From a checkpoint of a small image classifier.
Model: norm batchnorm, depths [4, 4, 4].
Training: adamw at rate 0.0021, 40000 steps, batches of 128, held-out accuracy 80%.
Data: trained on Sentinel-2 satellite tiles (TerraMesh), 72500 training examples, 70.6 epochs.
Rows from block 6 of a small image classifier, named by matrix and row number. Each number is 128 + 32 x the weight over its row's rms, rounded and kept within 0 to 255. All counts start at 0. Numbers have three digits each.
After each channel's rows are labels from the 100 images, of 14976, where the channel reaches its highest value: "strongest on" is what is common among them. Only what is clearly more common there than usual is listed. The data: Sentinel-2 satellite tiles (TerraMesh). In brackets: how many of the 100, against the usual share in percent.
# conv: 3x3 conv (model.blocks.6.conv.weight, 192x192x3x3, each kernel summed), inputs 0-63

conv.84:188171146126150078101122099155129119113166161114154153106122096108196169114138202140095172160124097182116125116106123112162169042073091065159109158110101153109109072129102103120085124096093127
strongest on: snow or ice (94 vs 20.6); main land cover: snow or ice (93 vs 14.6)

conv.45:151154121099140075119099099130113026103175138101131116102100123122125164122099157111112064138133096095080132141139107075134151085085114091130117109100204115126103107121118111129068128125088139
strongest on: main land cover: crops (53 vs 20.2); snow or ice (45 vs 20.6); main land cover: snow or ice (41 vs 14.6)

conv.59:132145141081077072161099189163165129076122165147166062144095162161154141133138166091148170171116150128143102167106153149163123135084167113169142133094119097120068138084163169048130086164139094
strongest on: main land cover: rangeland (54 vs 20.4)

conv.136:169088121101178149137148106100128126116184113111144124098174140135146132133174097112133151102129123109117179101107146106108167105149098117111135138132147114198136188118134122127206080139172116
strongest on: trees (88 vs 58.6); main land cover: trees (70 vs 19.6)

conv.99:114150123084100086129146207113150154118140122122104083137139130144126165155175148119132116122036089112091178199125126114120106102091156121116128136123144141077090137105140119048134133140147115
strongest on: bare ground (51 vs 24.3)

conv.94:133134113088098107121085113115120092133149123121135105110091122119123138096113149124109048124127120113124096164095119061118126085111109066120092103138212106085112131117125134141132069120096126
strongest on: crops (83 vs 38.9); main land cover: crops (76 vs 20.2)

conv.161:147129120126165154140064119129086027102153131131092111154067140132154124115065146135138079128109093115095151077162125066127161118153110117124122075087194115144148150111138133137126127139099140
strongest on: crops (77 vs 38.9); main land cover: crops (69 vs 20.2)

conv.143:120132146118114118148080176108164166103101117149166118140092148145136106131190127039145162112114134119110119146070162136110115123111139121124151144111102114177101160115145142117179050147200109
strongest on: trees (94 vs 58.6); main land cover: trees (62 vs 19.6)

conv.41:160074129148172152134147105095117125124188105116131118115172130129143123131168081129149181100136147149108195128088145114102186098149096126099137139146158129184138184118130123111207079126156119
strongest on: trees (96 vs 58.6); main land cover: trees (87 vs 19.6)

conv.65:117181126015114136117135155147149111119127147124135119133131118119133149108119171084127121148043081076090178182124112132143149120137136117147110132126042117145114133109122116114129070126140105
strongest on: water (66 vs 40.5); main land cover: built area (32 vs 4.6)

conv.107:152065122145158138135142114094120117143174102112125118116163135132128114132175072137140169096138148144110181140082150099100156094134097120097141144157155145171133195126129117122205073134162127
strongest on: trees (96 vs 58.6); main land cover: trees (83 vs 19.6)

conv.135:132137112140144134112140126177127105137134156114119166116125104107151113090162169162105126159123176179153113136176070113165101143135146141144085123129107129075145040137114148140025062104031140
strongest on: water (69 vs 40.5); main land cover: water (56 vs 11.2); snow or ice (46 vs 20.6); main land cover: snow or ice (39 vs 14.6)

conv.175:138121130040121119153087137129143156085151133136156047133080150149128127126143136051132102136154135082142078135128144136131113143115150147134137102113153052173115150093151153097157090151139092
strongest on: crops (80 vs 38.9); main land cover: crops (58 vs 20.2)

conv.57:152074128152147146134144112094123127137167104109137115115164130130140112130168078149147177097135156145109183131087145111102161103142097130105133142156151140169146194119131122117207068126155121
strongest on: trees (98 vs 58.6); main land cover: trees (85 vs 19.6)

conv.89:153139146087116098150118188140156150070135153140168102133115148147171144133181152137132192147086100126117134161043145136150151131107152111158134155081134119109097164064150155035161100149130069
strongest on: bare ground (56 vs 24.3); main land cover: rangeland (53 vs 20.4)

conv.147:131123110164163137100117143160131089131137152116111139122104093083133116069196143197096105147128137152179116160149085107157095132142131134142063115135148113047148107113099143123081066091023132
strongest on: water (78 vs 40.5); main land cover: water (71 vs 11.2)

conv.3:146076118131169138140113104095123114139168098111118131117139151140111132136197077119116153091131119161105144114084149050098127081131108107093152149148148149199125166131132118122185061154181133
strongest on: main land cover: trees (61 vs 19.6)

conv.77:118146107063082150097159203125176148127094139113119142150158096099134148112200158113092123133056108093121141173154132111136061128164155123138111129134158121118123145118100089118149103102162093
strongest on: main land cover: trees (41 vs 19.6); main land cover: water (27 vs 11.2)

conv.2:182149138106185096108087048123110121124186132111154133107095114107161167101116174140072132131124074155143113105101137061132200086095128086126105138126177141125121120120113125112106106119110127
strongest on: snow or ice (94 vs 20.6); main land cover: snow or ice (90 vs 14.6)

conv.69:134139111062112159092161183120161131130114136115123152147163089090137147101205147112085135129055084086096151168161125107132092115177153111137107140136172124138125137120093090119137094094152095
strongest on: main land cover: trees (42 vs 19.6)

conv.166:158098095134203153147115083135107117140167136117062123115130148139139147129136131150124087131118092162103094049150138094138153133158106117129133117154154158171141144094146135093159137150134126
strongest on: crops (93 vs 38.9); built area (83 vs 37.5); main land cover: crops (83 vs 20.2)

conv.125:130126115171154137106112146164145100140125153121120108123096100086141120066178141190100100150128178152205121165160092121159102134144142135148071110143143111066155118111105158119095062097037134
strongest on: water (91 vs 40.5); main land cover: water (86 vs 11.2)

conv.191:151140124115158119150095117137101057105175138140117053150094160151128161155048144102141099136121123103052148139185146106137185103117134125131160113103162124155121141114142127099109189159110132
strongest on: crops (79 vs 38.9); built area (68 vs 37.5); main land cover: crops (65 vs 20.2)

conv.155:135140112070123160090163174124160124130117140115122154147163084086135149094187145111081141133075102073102157166164125114138102111178155114140106137139173120153126133118091088124137072089153104
strongest on: main land cover: water (27 vs 11.2)

conv.141:079088035037143159146133117151100121127087135116070093113131144135090121118148098121139099139067113085118126100147129120143081126162134125119127075144137078152134132122147151141146043142144089
strongest on: main land cover: crops (50 vs 20.2); main land cover: water (34 vs 11.2)

conv.115:146126151138131100159101197128167148077131136147170098127108160157169105135181128111155206134113156157141117166033144142133144153099154150144128148085097118144100174093161169085178071159165098
strongest on: main land cover: trees (40 vs 19.6)

conv.190:155161149060160139120131159071149175096128097123163152130142118116165129116182127103120173083038064089056190140110140120087165112136129092106131159100127136171125145100118114102181051118194086
strongest on: trees (88 vs 58.6); main land cover: trees (47 vs 19.6)

conv.62:123106110072149132164045097151118146114130143121117073127036172148112126115111130061108055145122073108093062074146143093147121146130121122137133100125163107144116141096160168077146127174122098
strongest on: crops (99 vs 38.9); main land cover: crops (92 vs 20.2); built area (82 vs 37.5)

conv.144:165161171127192081100141153122113155126164126094149146098140108116167143121109150130107158122101086167125157124133112096123211057069078088127114181124058168196121083152106107139111102114162152
strongest on: snow or ice (99 vs 20.6); main land cover: snow or ice (96 vs 14.6)

conv.1:121151129076092079151094161167172103148134163152138024144094150146139123114095172065148138169077141136129113175116142149161125111089163103168137116161042126123079111109152152081089065152146135
strongest on: built area (68 vs 37.5); main land cover: built area (40 vs 4.6)

conv.96:131114154149096084170079146187139134129113162133141122120065156157142116120137133115129135164084101181082057123123137124173078117095116079157136145129099153112090090103180209090106104159118132
strongest on: clouds (78 vs 15.5); main land cover: clouds (46 vs 2.5)

conv.61:128127141119141134132091135093145193135127101117135151130104135124111124126194106087114124093105079150073108099099167069098115100131116089107160165142127156218107146128122126127188035136218129
strongest on: trees (93 vs 58.6); main land cover: trees (73 vs 19.6)

conv.83:098092097062085150149156186167149156109083145107146109098144149144118111112201097136128140150071176093171101172150112153157045181165141147137103117125106076141127135112153165124144064152146094
strongest on: water (99 vs 40.5); main land cover: water (79 vs 11.2); flooded vegetation (31 vs 10.2)

conv.15:135124119161164131083128151155138105126140151115116140125119074067133114049181136185083113147118140136177124158131088119155096122137125123149048126128144116068142123109083127124103073076042133
strongest on: main land cover: water (53 vs 11.2); snow or ice (46 vs 20.6); main land cover: snow or ice (43 vs 14.6)

conv.10:133126119177154141102113137166138094144129153121118106125096094083139121065173138187104102152126171151192119167156095125159104132147137135146074110153145113067164124105101159114102058092045132
strongest on: water (85 vs 40.5); main land cover: water (79 vs 11.2)

conv.146:069137079061117156138136172132155127128082120136108078136148132138086139131159142122148136124107181098157173181128144148122093123160141142097130080150109080186131167117137119133177039129190109
strongest on: water (97 vs 40.5); main land cover: water (79 vs 11.2)

conv.109:153136151120086065152084114215138118121138187130158087132074147147151154120109168110104138196117120161077092136134153118200115085076133074177138145127150145118062122082159181053112135150122114
strongest on: bare ground (61 vs 24.3)

conv.156:111145108076066143113155217131183161117086144111120133145154113114134148117204161131100121140068132098145118175145133114140043146156157132146113123118146117093123151113115106113156106118163095
strongest on: water (83 vs 40.5); main land cover: water (49 vs 11.2)

conv.119:187150154126204085091136126127107138101182143110136147100140080091183142096147167144089176133102067161113143119087124104139196043081090078144099153101124146154113107126094103118128097076131130
strongest on: snow or ice (97 vs 20.6); main land cover: snow or ice (94 vs 14.6)

conv.60:123085060089176159139143094132097124120128128109047116108151140131104135128148113120134084123091078121103120020140138112129129122161095109123133093134157119164134141103138139109157117138141093
strongest on: crops (98 vs 38.9); main land cover: crops (90 vs 20.2); built area (88 vs 37.5)

conv.188:134122117165166136090124147155131097128139148116112138124111082073134113058185137192088111146124141144180121160140084111152099127140129129143055122132147115062147116111090136124093065083032136
strongest on: water (70 vs 40.5); main land cover: water (62 vs 11.2); main land cover: snow or ice (33 vs 14.6)

conv.40:123131147124116121129072156107161208140109114129134162132078128125109106122206112111121114105096097130083086105099163100111101117118114096126148170137108157178106142137124127136179027127202128
strongest on: trees (96 vs 58.6); main land cover: trees (75 vs 19.6)

conv.126:134127137123178130104149151120137173141138120139123178148147088081122092087182093142107147115091122110098155148100125143125092117141133099126112153142140123154106153115101131129176015082136133
strongest on: trees (89 vs 58.6); main land cover: trees (71 vs 19.6); clouds (35 vs 15.5)

conv.114:166157145113086045137098096177138101112148183145161073151094136138162179137100194120111148192138135143103116145127166128182130050047156080177150139118158139123064146096139143065119149136114114
strongest on: bare ground (70 vs 24.3); main land cover: rangeland (41 vs 20.4); main land cover: bare ground (34 vs 5.1)

conv.178:068116098105111155137134183142174140142080123148096077138142131134072112118164119122143116127113219103180141181134133161128075137166142136104119095157105100176113157115139130130177032126177137
strongest on: water (99 vs 40.5); main land cover: water (82 vs 11.2)

conv.72:134136111131151154129142204106123092097173103161072076180147117134101153178087141134185120105088110113122161158151155167104163117154129140101170097102074119108165157122124103122124175109117136
strongest on: built area (78 vs 37.5); water (75 vs 40.5); main land cover: built area (53 vs 4.6)

conv.8:131125119172158135095120146163144101138130153119119119124106086074136113055173136187094104151129170146195124165144086124156099129140133130148059118141142115069151123111094144122103062086038136
strongest on: water (79 vs 40.5); main land cover: water (73 vs 11.2)

conv.82:135108128060132129163067110150131159085137146116143072120057165147119127116125126064104079146128081080111063075137144102149115148131123123145132103102157071145110137091163178084147123167128086
strongest on: crops (86 vs 38.9); main land cover: crops (77 vs 20.2); built area (73 vs 37.5)

conv.74:148101141135147154131136118091129155128153104114159121116159125126143115122162088146148183098118150131100186139097140127099177110150106134106128145144149128182154187117130129118219045117164109
strongest on: trees (99 vs 58.6); main land cover: trees (86 vs 19.6)

conv.49:113130121163129083112160113134109057106129142120111148106160118121123117102202115128085130136062133108064182161160130067142102067083122100139119126106200104142107109135114115133083098123136119
strongest on: water (70 vs 40.5); main land cover: water (42 vs 11.2); flooded vegetation (27 vs 10.2)

conv.182:125120135088101111168044116155137121107124146136145046144028175159124121112101135041113086152140110120111047126150146110150113146111137125143137112113145105135102125101162170071119130177119113
strongest on: crops (99 vs 38.9); main land cover: crops (93 vs 20.2); built area (75 vs 37.5)

conv.16:149065120145139148127150112100126118143157110106132110114167126125143113126166081158144173103130162140119183125097143117106158107147098130110130135160149141156151190117124116115188073122145118
strongest on: trees (98 vs 58.6); main land cover: trees (85 vs 19.6)

conv.173:140136146097096068162099200159168134090130160145169061136098164162162124132150150092159187162100155146152103171076147148159131143080159126164134139105107110124067147079165172050142071166149103
strongest on: main land cover: rangeland (53 vs 20.4)

conv.56:151139128107157102151085114134105068106178135143123057149088158149127157152059142100137095133128122102059136146175148105133183097101135112127160123106162129159112143117142125102114179158115137
strongest on: crops (71 vs 38.9); main land cover: crops (56 vs 20.2)

conv.38:098123078081136138143119125175104096156108156130075066122117137136101119113108121123152098160088169125136146144148127135163082117143152133135127069172129098157122119137145146152115023135136133
strongest on: water (76 vs 40.5); main land cover: water (50 vs 11.2)

conv.163:142196131093076071106107133153153121115130161130145105137098102114151186120101216085115117167102125122093148157152142113154147016066131052162134128119091132145069081123105101098085115101146129
strongest on: bare ground (77 vs 24.3); main land cover: bare ground (34 vs 5.1)

conv.116:127133112038113169095167179110167155124104130115139142139168087091141140097190141111103157122055107081100159171140120131124109128183157123131099142136163118151136145115098100118160064089158083
strongest on: main land cover: trees (50 vs 19.6); main land cover: water (30 vs 11.2)

conv.91:107121124115117163100134165129161168151091133136127146151133092084100109074162103132097120131095192089136134154130132142133061137175157133134102141153137116161122162116100122133182005090152127
strongest on: trees (89 vs 58.6); main land cover: trees (56 vs 19.6); main land cover: water (27 vs 11.2)

conv.6:128122115183166135107118137163129088146129146124115110126105098085136108064170130188103108145132175156184122166153089116155100126141142137137069110153140114075157119108105162119095047095041136
strongest on: water (74 vs 40.5); main land cover: water (68 vs 11.2)

conv.171:127118126184174117099143135146102102161131123119115160129135093088136089069161116183093129124134191170152122154153074109136099126120141137116064135153122143100134091128103147136083033093054156
strongest on: snow or ice (82 vs 20.6); main land cover: snow or ice (76 vs 14.6)

conv.64:137171140076151142119111156127135154132146131105165111110106125122111162120094147119119089133106083084113138198186120083129179101138090085127118145144083129205144154128120123124154129129155126
strongest on: main land cover: built area (44 vs 4.6); snow or ice (43 vs 20.6)

conv.66:106127107117108128147094184134152119186113126171082069183099149142086120129127137137148104125088207130182116188120154155124090111134161111123141119195054146147105142133143134122133056148155156
strongest on: water (75 vs 40.5); main land cover: water (63 vs 11.2)

conv.153:057135077086125108132114121147129151169064131140102118145112136133073135123151151106127081137093111155114096132143159106134102101110128098124156114180088126229098130136126124116146057141180102
strongest on: built area (98 vs 37.5); crops (93 vs 38.9); water (67 vs 40.5); main land cover: crops (54 vs 20.2)

conv.80:133127093118131156119110137155114096110149147114108140119095115105128135102160161186115102147119119143182113142189087100149110151162147140132094095108167095031158072120116142129038090113027122
strongest on: water (92 vs 40.5); main land cover: water (83 vs 11.2)

conv.113:076074047049134163140129123151105123133075134116065094119126138131087123114156094117135090139067122092127122100153123122142073127172131126118124077147144085151129132123141148140142052139139096
strongest on: main land cover: crops (52 vs 20.2); main land cover: water (34 vs 11.2)

conv.48:134175154108127146116092142140150168155137145105164113110084126123108169124108154113114079145114091129100108187178131071141167088144073054147128158165078156216130143134115115119155128131161145
strongest on: snow or ice (53 vs 20.6); main land cover: built area (39 vs 4.6); main land cover: snow or ice (38 vs 14.6)

conv.36:111123123096128125139097131079146120136131084127148124142116150135075134130165110124101125081123093090090156151112174054079154066113139098082160147138152129217123152145130114129170086154255125
strongest on: built area (73 vs 37.5); crops (72 vs 38.9); main land cover: trees (44 vs 19.6)

conv.172:072071053065152163126152125130120130144090118117059090118159126123075131118166091121136112124103157099150155123127127136125103118169125128099119082163136091185135166124128122144183033127160096
strongest on: main land cover: trees (57 vs 19.6); clouds (42 vs 15.5); main land cover: water (31 vs 11.2)

conv.165:132125115168156133094121149163146101133132155116118120123108088076137115058179142188094105152128168144197121162146085125158098129139131129151058116137140112067149119110093143122098065086035134
strongest on: water (81 vs 40.5); main land cover: water (74 vs 11.2)

conv.183:111150085102132139117127109148111124174115145129096050123119112121109145125084165114137077148101129134099120142216129108145142111145116103138130090183054132210141148128120134102142100116131114
strongest on: built area (100 vs 37.5); crops (86 vs 38.9); main land cover: crops (53 vs 20.2); main land cover: built area (43 vs 4.6)

conv.13:112130131157113139169087219149178091138111135183128070166088159163124123136104130117192107145122242131205108193181149152139112126148157104134143097138100105105119126135173175133109070155145167
strongest on: main land cover: built area (48 vs 4.6)

conv.11:127104090005150141145143130111123151095126120110159107092152146144116142136179114099137117115103110046116117105106140128116114120140118122116134121119138062188126159106147136137190064148176064
strongest on: crops (82 vs 38.9); built area (79 vs 37.5); main land cover: crops (51 vs 20.2)

conv.37:127126142178130168110117149143165139159111147135145101145106106087125122059153121148093102145121222124194139171138128137146097128182151132147096126168165115122148168111106142122173039101120140
strongest on: water (90 vs 40.5); main land cover: water (73 vs 11.2)

conv.24:123120114179155126108121150166148100148125147122116134126106101092137097067177135190100106147131198162183123160157082119154087133132141132142066120146129124072140095119108150134075048099035145
strongest on: main land cover: water (57 vs 11.2); snow or ice (48 vs 20.6); main land cover: snow or ice (40 vs 14.6)

conv.44:138100122060132141154098133136137175077139132120148090109092154146118127124174117068121100129112088079120074064123148117134106146141122118134137113103147075167110132079155176077160099156156074
strongest on: main land cover: trees (46 vs 19.6)

conv.106:150158165156154078105162124149133131166144137110149163125151111116164127117123158129120143138130154192128117123150111106141157108080111108137118173149002193161104062171112140149085087115141187
strongest on: snow or ice (100 vs 20.6); main land cover: snow or ice (96 vs 14.6)

conv.160:115071066095161146135126084151067103154106127123036111129119131121118110111118096137134082131045083154095114078165130114138119118151120110114128101161147138128139120116134154115119082131112119
strongest on: crops (77 vs 38.9); main land cover: crops (67 vs 20.2); built area (64 vs 37.5); main land cover: water (28 vs 11.2)

conv.32:149140128133151151145066146127090012070153127149102115166068139137155118119054145133154089122117100098087158101156125083125150114145118121124128076054183097144148145112142141148120120134097145
strongest on: main land cover: crops (51 vs 20.2); main land cover: water (28 vs 11.2)

conv.132:126105115106157126178041089165109129137127147126107093131032191157119120112090132096106070154109068143068060077153137096156133149126119117140131114137160149130123119098172186077120141194106116
strongest on: crops (99 vs 38.9); main land cover: crops (94 vs 20.2); built area (78 vs 37.5)

conv.159:115151113135104136105114096163130136192120155123098072115103103112104147125092166125124064160119140180105083153199134105158114105144094078149137116203023158198127121129104108098126100107130138
strongest on: built area (90 vs 37.5); crops (79 vs 38.9); main land cover: built area (42 vs 4.6)

conv.110:142157146091080066158100175180169114082124186153172064149097158160160156135135188099143168193130157139141105163112155145183125122079162097187147138094123108114064133089161165060123101162127100
strongest on: bare ground (71 vs 24.3); main land cover: rangeland (50 vs 20.4); main land cover: bare ground (27 vs 5.1)

conv.117:144138132083140102154066112137120079106167137144132040153063163151124150146066149076134086138130122103079104145160150100137169102100142113132157124110151123152104140111145133086113154162120130
strongest on: crops (87 vs 38.9); main land cover: crops (77 vs 20.2); built area (68 vs 37.5)

conv.186:079128069122141104121125114122126153156117115138096103140140126117076131127156142128122115120131117174116139129114170098116130068098140099109163107175115135255109131137109112116153059125201107
strongest on: built area (87 vs 37.5); crops (83 vs 38.9)