From a checkpoint of a small image classifier.
Model: 6.16M parameters, 48-pixel images, norm batchnorm, depths [4, 4, 4].
Training: 40000 steps, batches of 128.
Data: 72500 training examples, 70.6 epochs.
Rows from block 2 of a small image classifier, named by matrix and row number. Each number is 128 + 32 x the weight over its row's rms, rounded and kept within 0 to 255. All counts start at 0. Numbers have three digits each.
Before each channel's rows are labels from the 100 images, of 14976, where the channel reaches its highest value: "colour at peak" is the nearest of a few named colours to the mean colour under the peak. Only what is clearly more common there than usual is listed. The data: Sentinel-2 satellite tiles (TerraMesh). In brackets: how many of the 100, against the usual share in percent.
# conv: 3x3 conv (model.blocks.2.conv.weight, 96x96x3x3, each kernel summed), inputs 0-95

colour at peak: black (63 vs 18.2)
conv.35:093082164109085127137164108131158144133151171128096094169129088143112146094075078061081119140152140178221085132127133163142154143166085146141154125072160122148132107111175148141101124132146071126076125073121114066168109109145078105095140181145072148168114093140150109076145145171133116153

colour at peak: black (80 vs 18.2)
conv.9:091114122133145131121185065112128178157151129132107169169108088125114168125066112102111082110187120157236116093099107116145153089127120105201132144140187097103087069116156177127075128132174074132074113102133128095135086139156114092082150121107135096132127108154142144085115143170102139161

colour at peak: brown (62 vs 36.5)
conv.75:062077155123128143150146076123142071071146123131089123118146089123103067110174118130077078098130137090084168159118131119146142060078139157073152072147083146166074139140154149130101129163109108117179154102144203084134067130142147101092113139124110058097153125164099142154141135133151153098

colour at peak: brown (71 vs 36.5)
conv.13:099086139119127137117120130136109153145124131119091120170118024141104146129167128109128038113121147146107144154093128103058135083121141119126117124109114116090150118128083106131024105136136111124142110149137132044114122119129127107009122108046128054104114129108141122120116080115123129119

colour at peak: grey (56 vs 26)
conv.93:186175097141148111134070123187114132124136109106137138163103136161030124129125118137150118089092094140125180107090144101122077102179138093141201128076145140054098158148075102116133110121067115120145136106106169125075117147063149086139115114117120128150134118147121062168162070111173128102

colour at peak: grey (57 vs 26)
conv.57:110164184139068104132150124148111114123149145106112106125160125140078128139197130150129147156150154107147088168186132216103142072081096156168166147105146131183155126126131105073132118108089113096152127094075095110125156056176128130140112195110165100179117103107137122097177149202152109156

colour at peak: green (37 vs 1.3)
conv.1:133165106123109113098117137147144161160084124143158126148097152054139171095122113163119137141122142109117120102126123169115137122185121108130126077083133105136135114121120116114137108127110132094042111072132027136143100106085058168160126159111172144105118137079179083010121146183134114105

colour at peak: green (31 vs 1.3)
conv.74:186154069115138075116110153138133116191111129200167089161111088133118115083083125155096130174104125145179098183174146162121113081141125102113143114105160131072146117136153095205127127083103080078105114075146160120052110123153088110106129163125117143152117173161173178120155093140156118110

colour at peak: green (41 vs 1.3)
conv.80:209156092142129089130100115147159144172093138129156098101133132099095141087123117150130193168117110110168038172193126154109149117172126101131139073115146154068112151121167136158164099134100115107055153114178140134062176114110115119146115195149134179148128165110174087119155083144146127113

colour at peak: grey (63 vs 26)
conv.12:112148143083105165120136084147112113147080138123147129183133140150160120084046143127137113120109046169163086180142141207161130121102106106059110131132135110154203115136120107138143120092136116135116091098110084133080053104167125153137139181144100105140048134085143177108139137107115102178

colour at peak: black (58 vs 18.2)
conv.48:118159106141146124131171117142110094141136122099119132153125119124137132134025137128122090112193047219169140143147067074091155088051161092154149199140152121138162123123111120129107130098161145140172118178100144154108113131077150141103135069083131105126140135188170112121131145114144117182

colour at peak: pink (28 vs 9.5)
conv.8:115119061192120084106069103078073147128057079120120094121089128135133139175078123101090165178093137104114138159177132125116102147116138043120045105109186147082130172111158102137130127100068109128097158119128147124128134109169107099136121140138130160156048134135097144095118098104116113103

colour at peak: grey (62 vs 26)
conv.77:136126174076140158167090143174153136173164128115123111161166130107124162153146128129112095085104135134077124123129117108147140141156148172078118092182060141173188113115123184107133123126148138142131114145109052102141085138207170127136107160143139128095080123105211191059137160139103067110

colour at peak: black (40 vs 18.2)
conv.78:107078131109086116098127132122133096106086149156102090206128095117108123120085123087089130104147101098125068178189131101121099144099104121069144143117135095147158080135124094214118127094137120107081102050130080099125149067156039131104105101129099137147111151161137120060145080123143119139

colour at peak: white (43 vs 4.4); pink (30 vs 9.5)
conv.23:112113097137167105145133099101190137136129120127076132152173157171101110147072138101160199072157129093129132106112135140139087137115154116104060098118132154112064153133165107134164043124157097103074135156092086129127124068138127141168166136156119161163091137166113158030127159090081142129

colour at peak: black (51 vs 18.2)
conv.72:041150130147083135164153121182101034137119109124147088077164135134090088098123118113124090075167098161135092113145106132136136105069119126090189114118151150153103139126113056121101118152106102099169167093142156139080067138126070133116121132090080077160156113135132107121194112107178124127

colour at peak: grey (75 vs 26)
conv.59:144134139087117117102088115179110119148106104081114133151172152166117145148122106135126163123121153150149189172154121153168077198097129120127142093147111091152139096154219116083166138048096122145082077138085131143152073103142095109159120172190136169133104130118177189148165098082151145090

colour at peak: green (32 vs 1.3)
conv.85:105099114122123155133119064186126155139139143119084109161127054125182125128145127067102070112153145195121142061083100146087159155147129103140169140108127111074154104087115127146044095070113129132136112146116090059107075128103153081056107150104135110158101135087137150135113107136112105175

colour at peak: black (66 vs 18.2)
conv.39:114064165112107097138166112119117123129145123134085105159139090161097107155144138098094133105169186132172104050037106144152171115177141160148156086128111124170059112144086089165120094097124111112152145106145176027143134115129145113117131138162105154147127087159100097139158186181159153125

colour at peak: black (59 vs 18.2)
conv.32:148117162148126112133146130139085155165156131135121085111145133119104140111136135111099126062169138163179115099112056107149093156212088148115177130085163114140071104104165137117147072108087114071109110116081066108133154086109086094147089121174062164144113097097161110069148136173164089162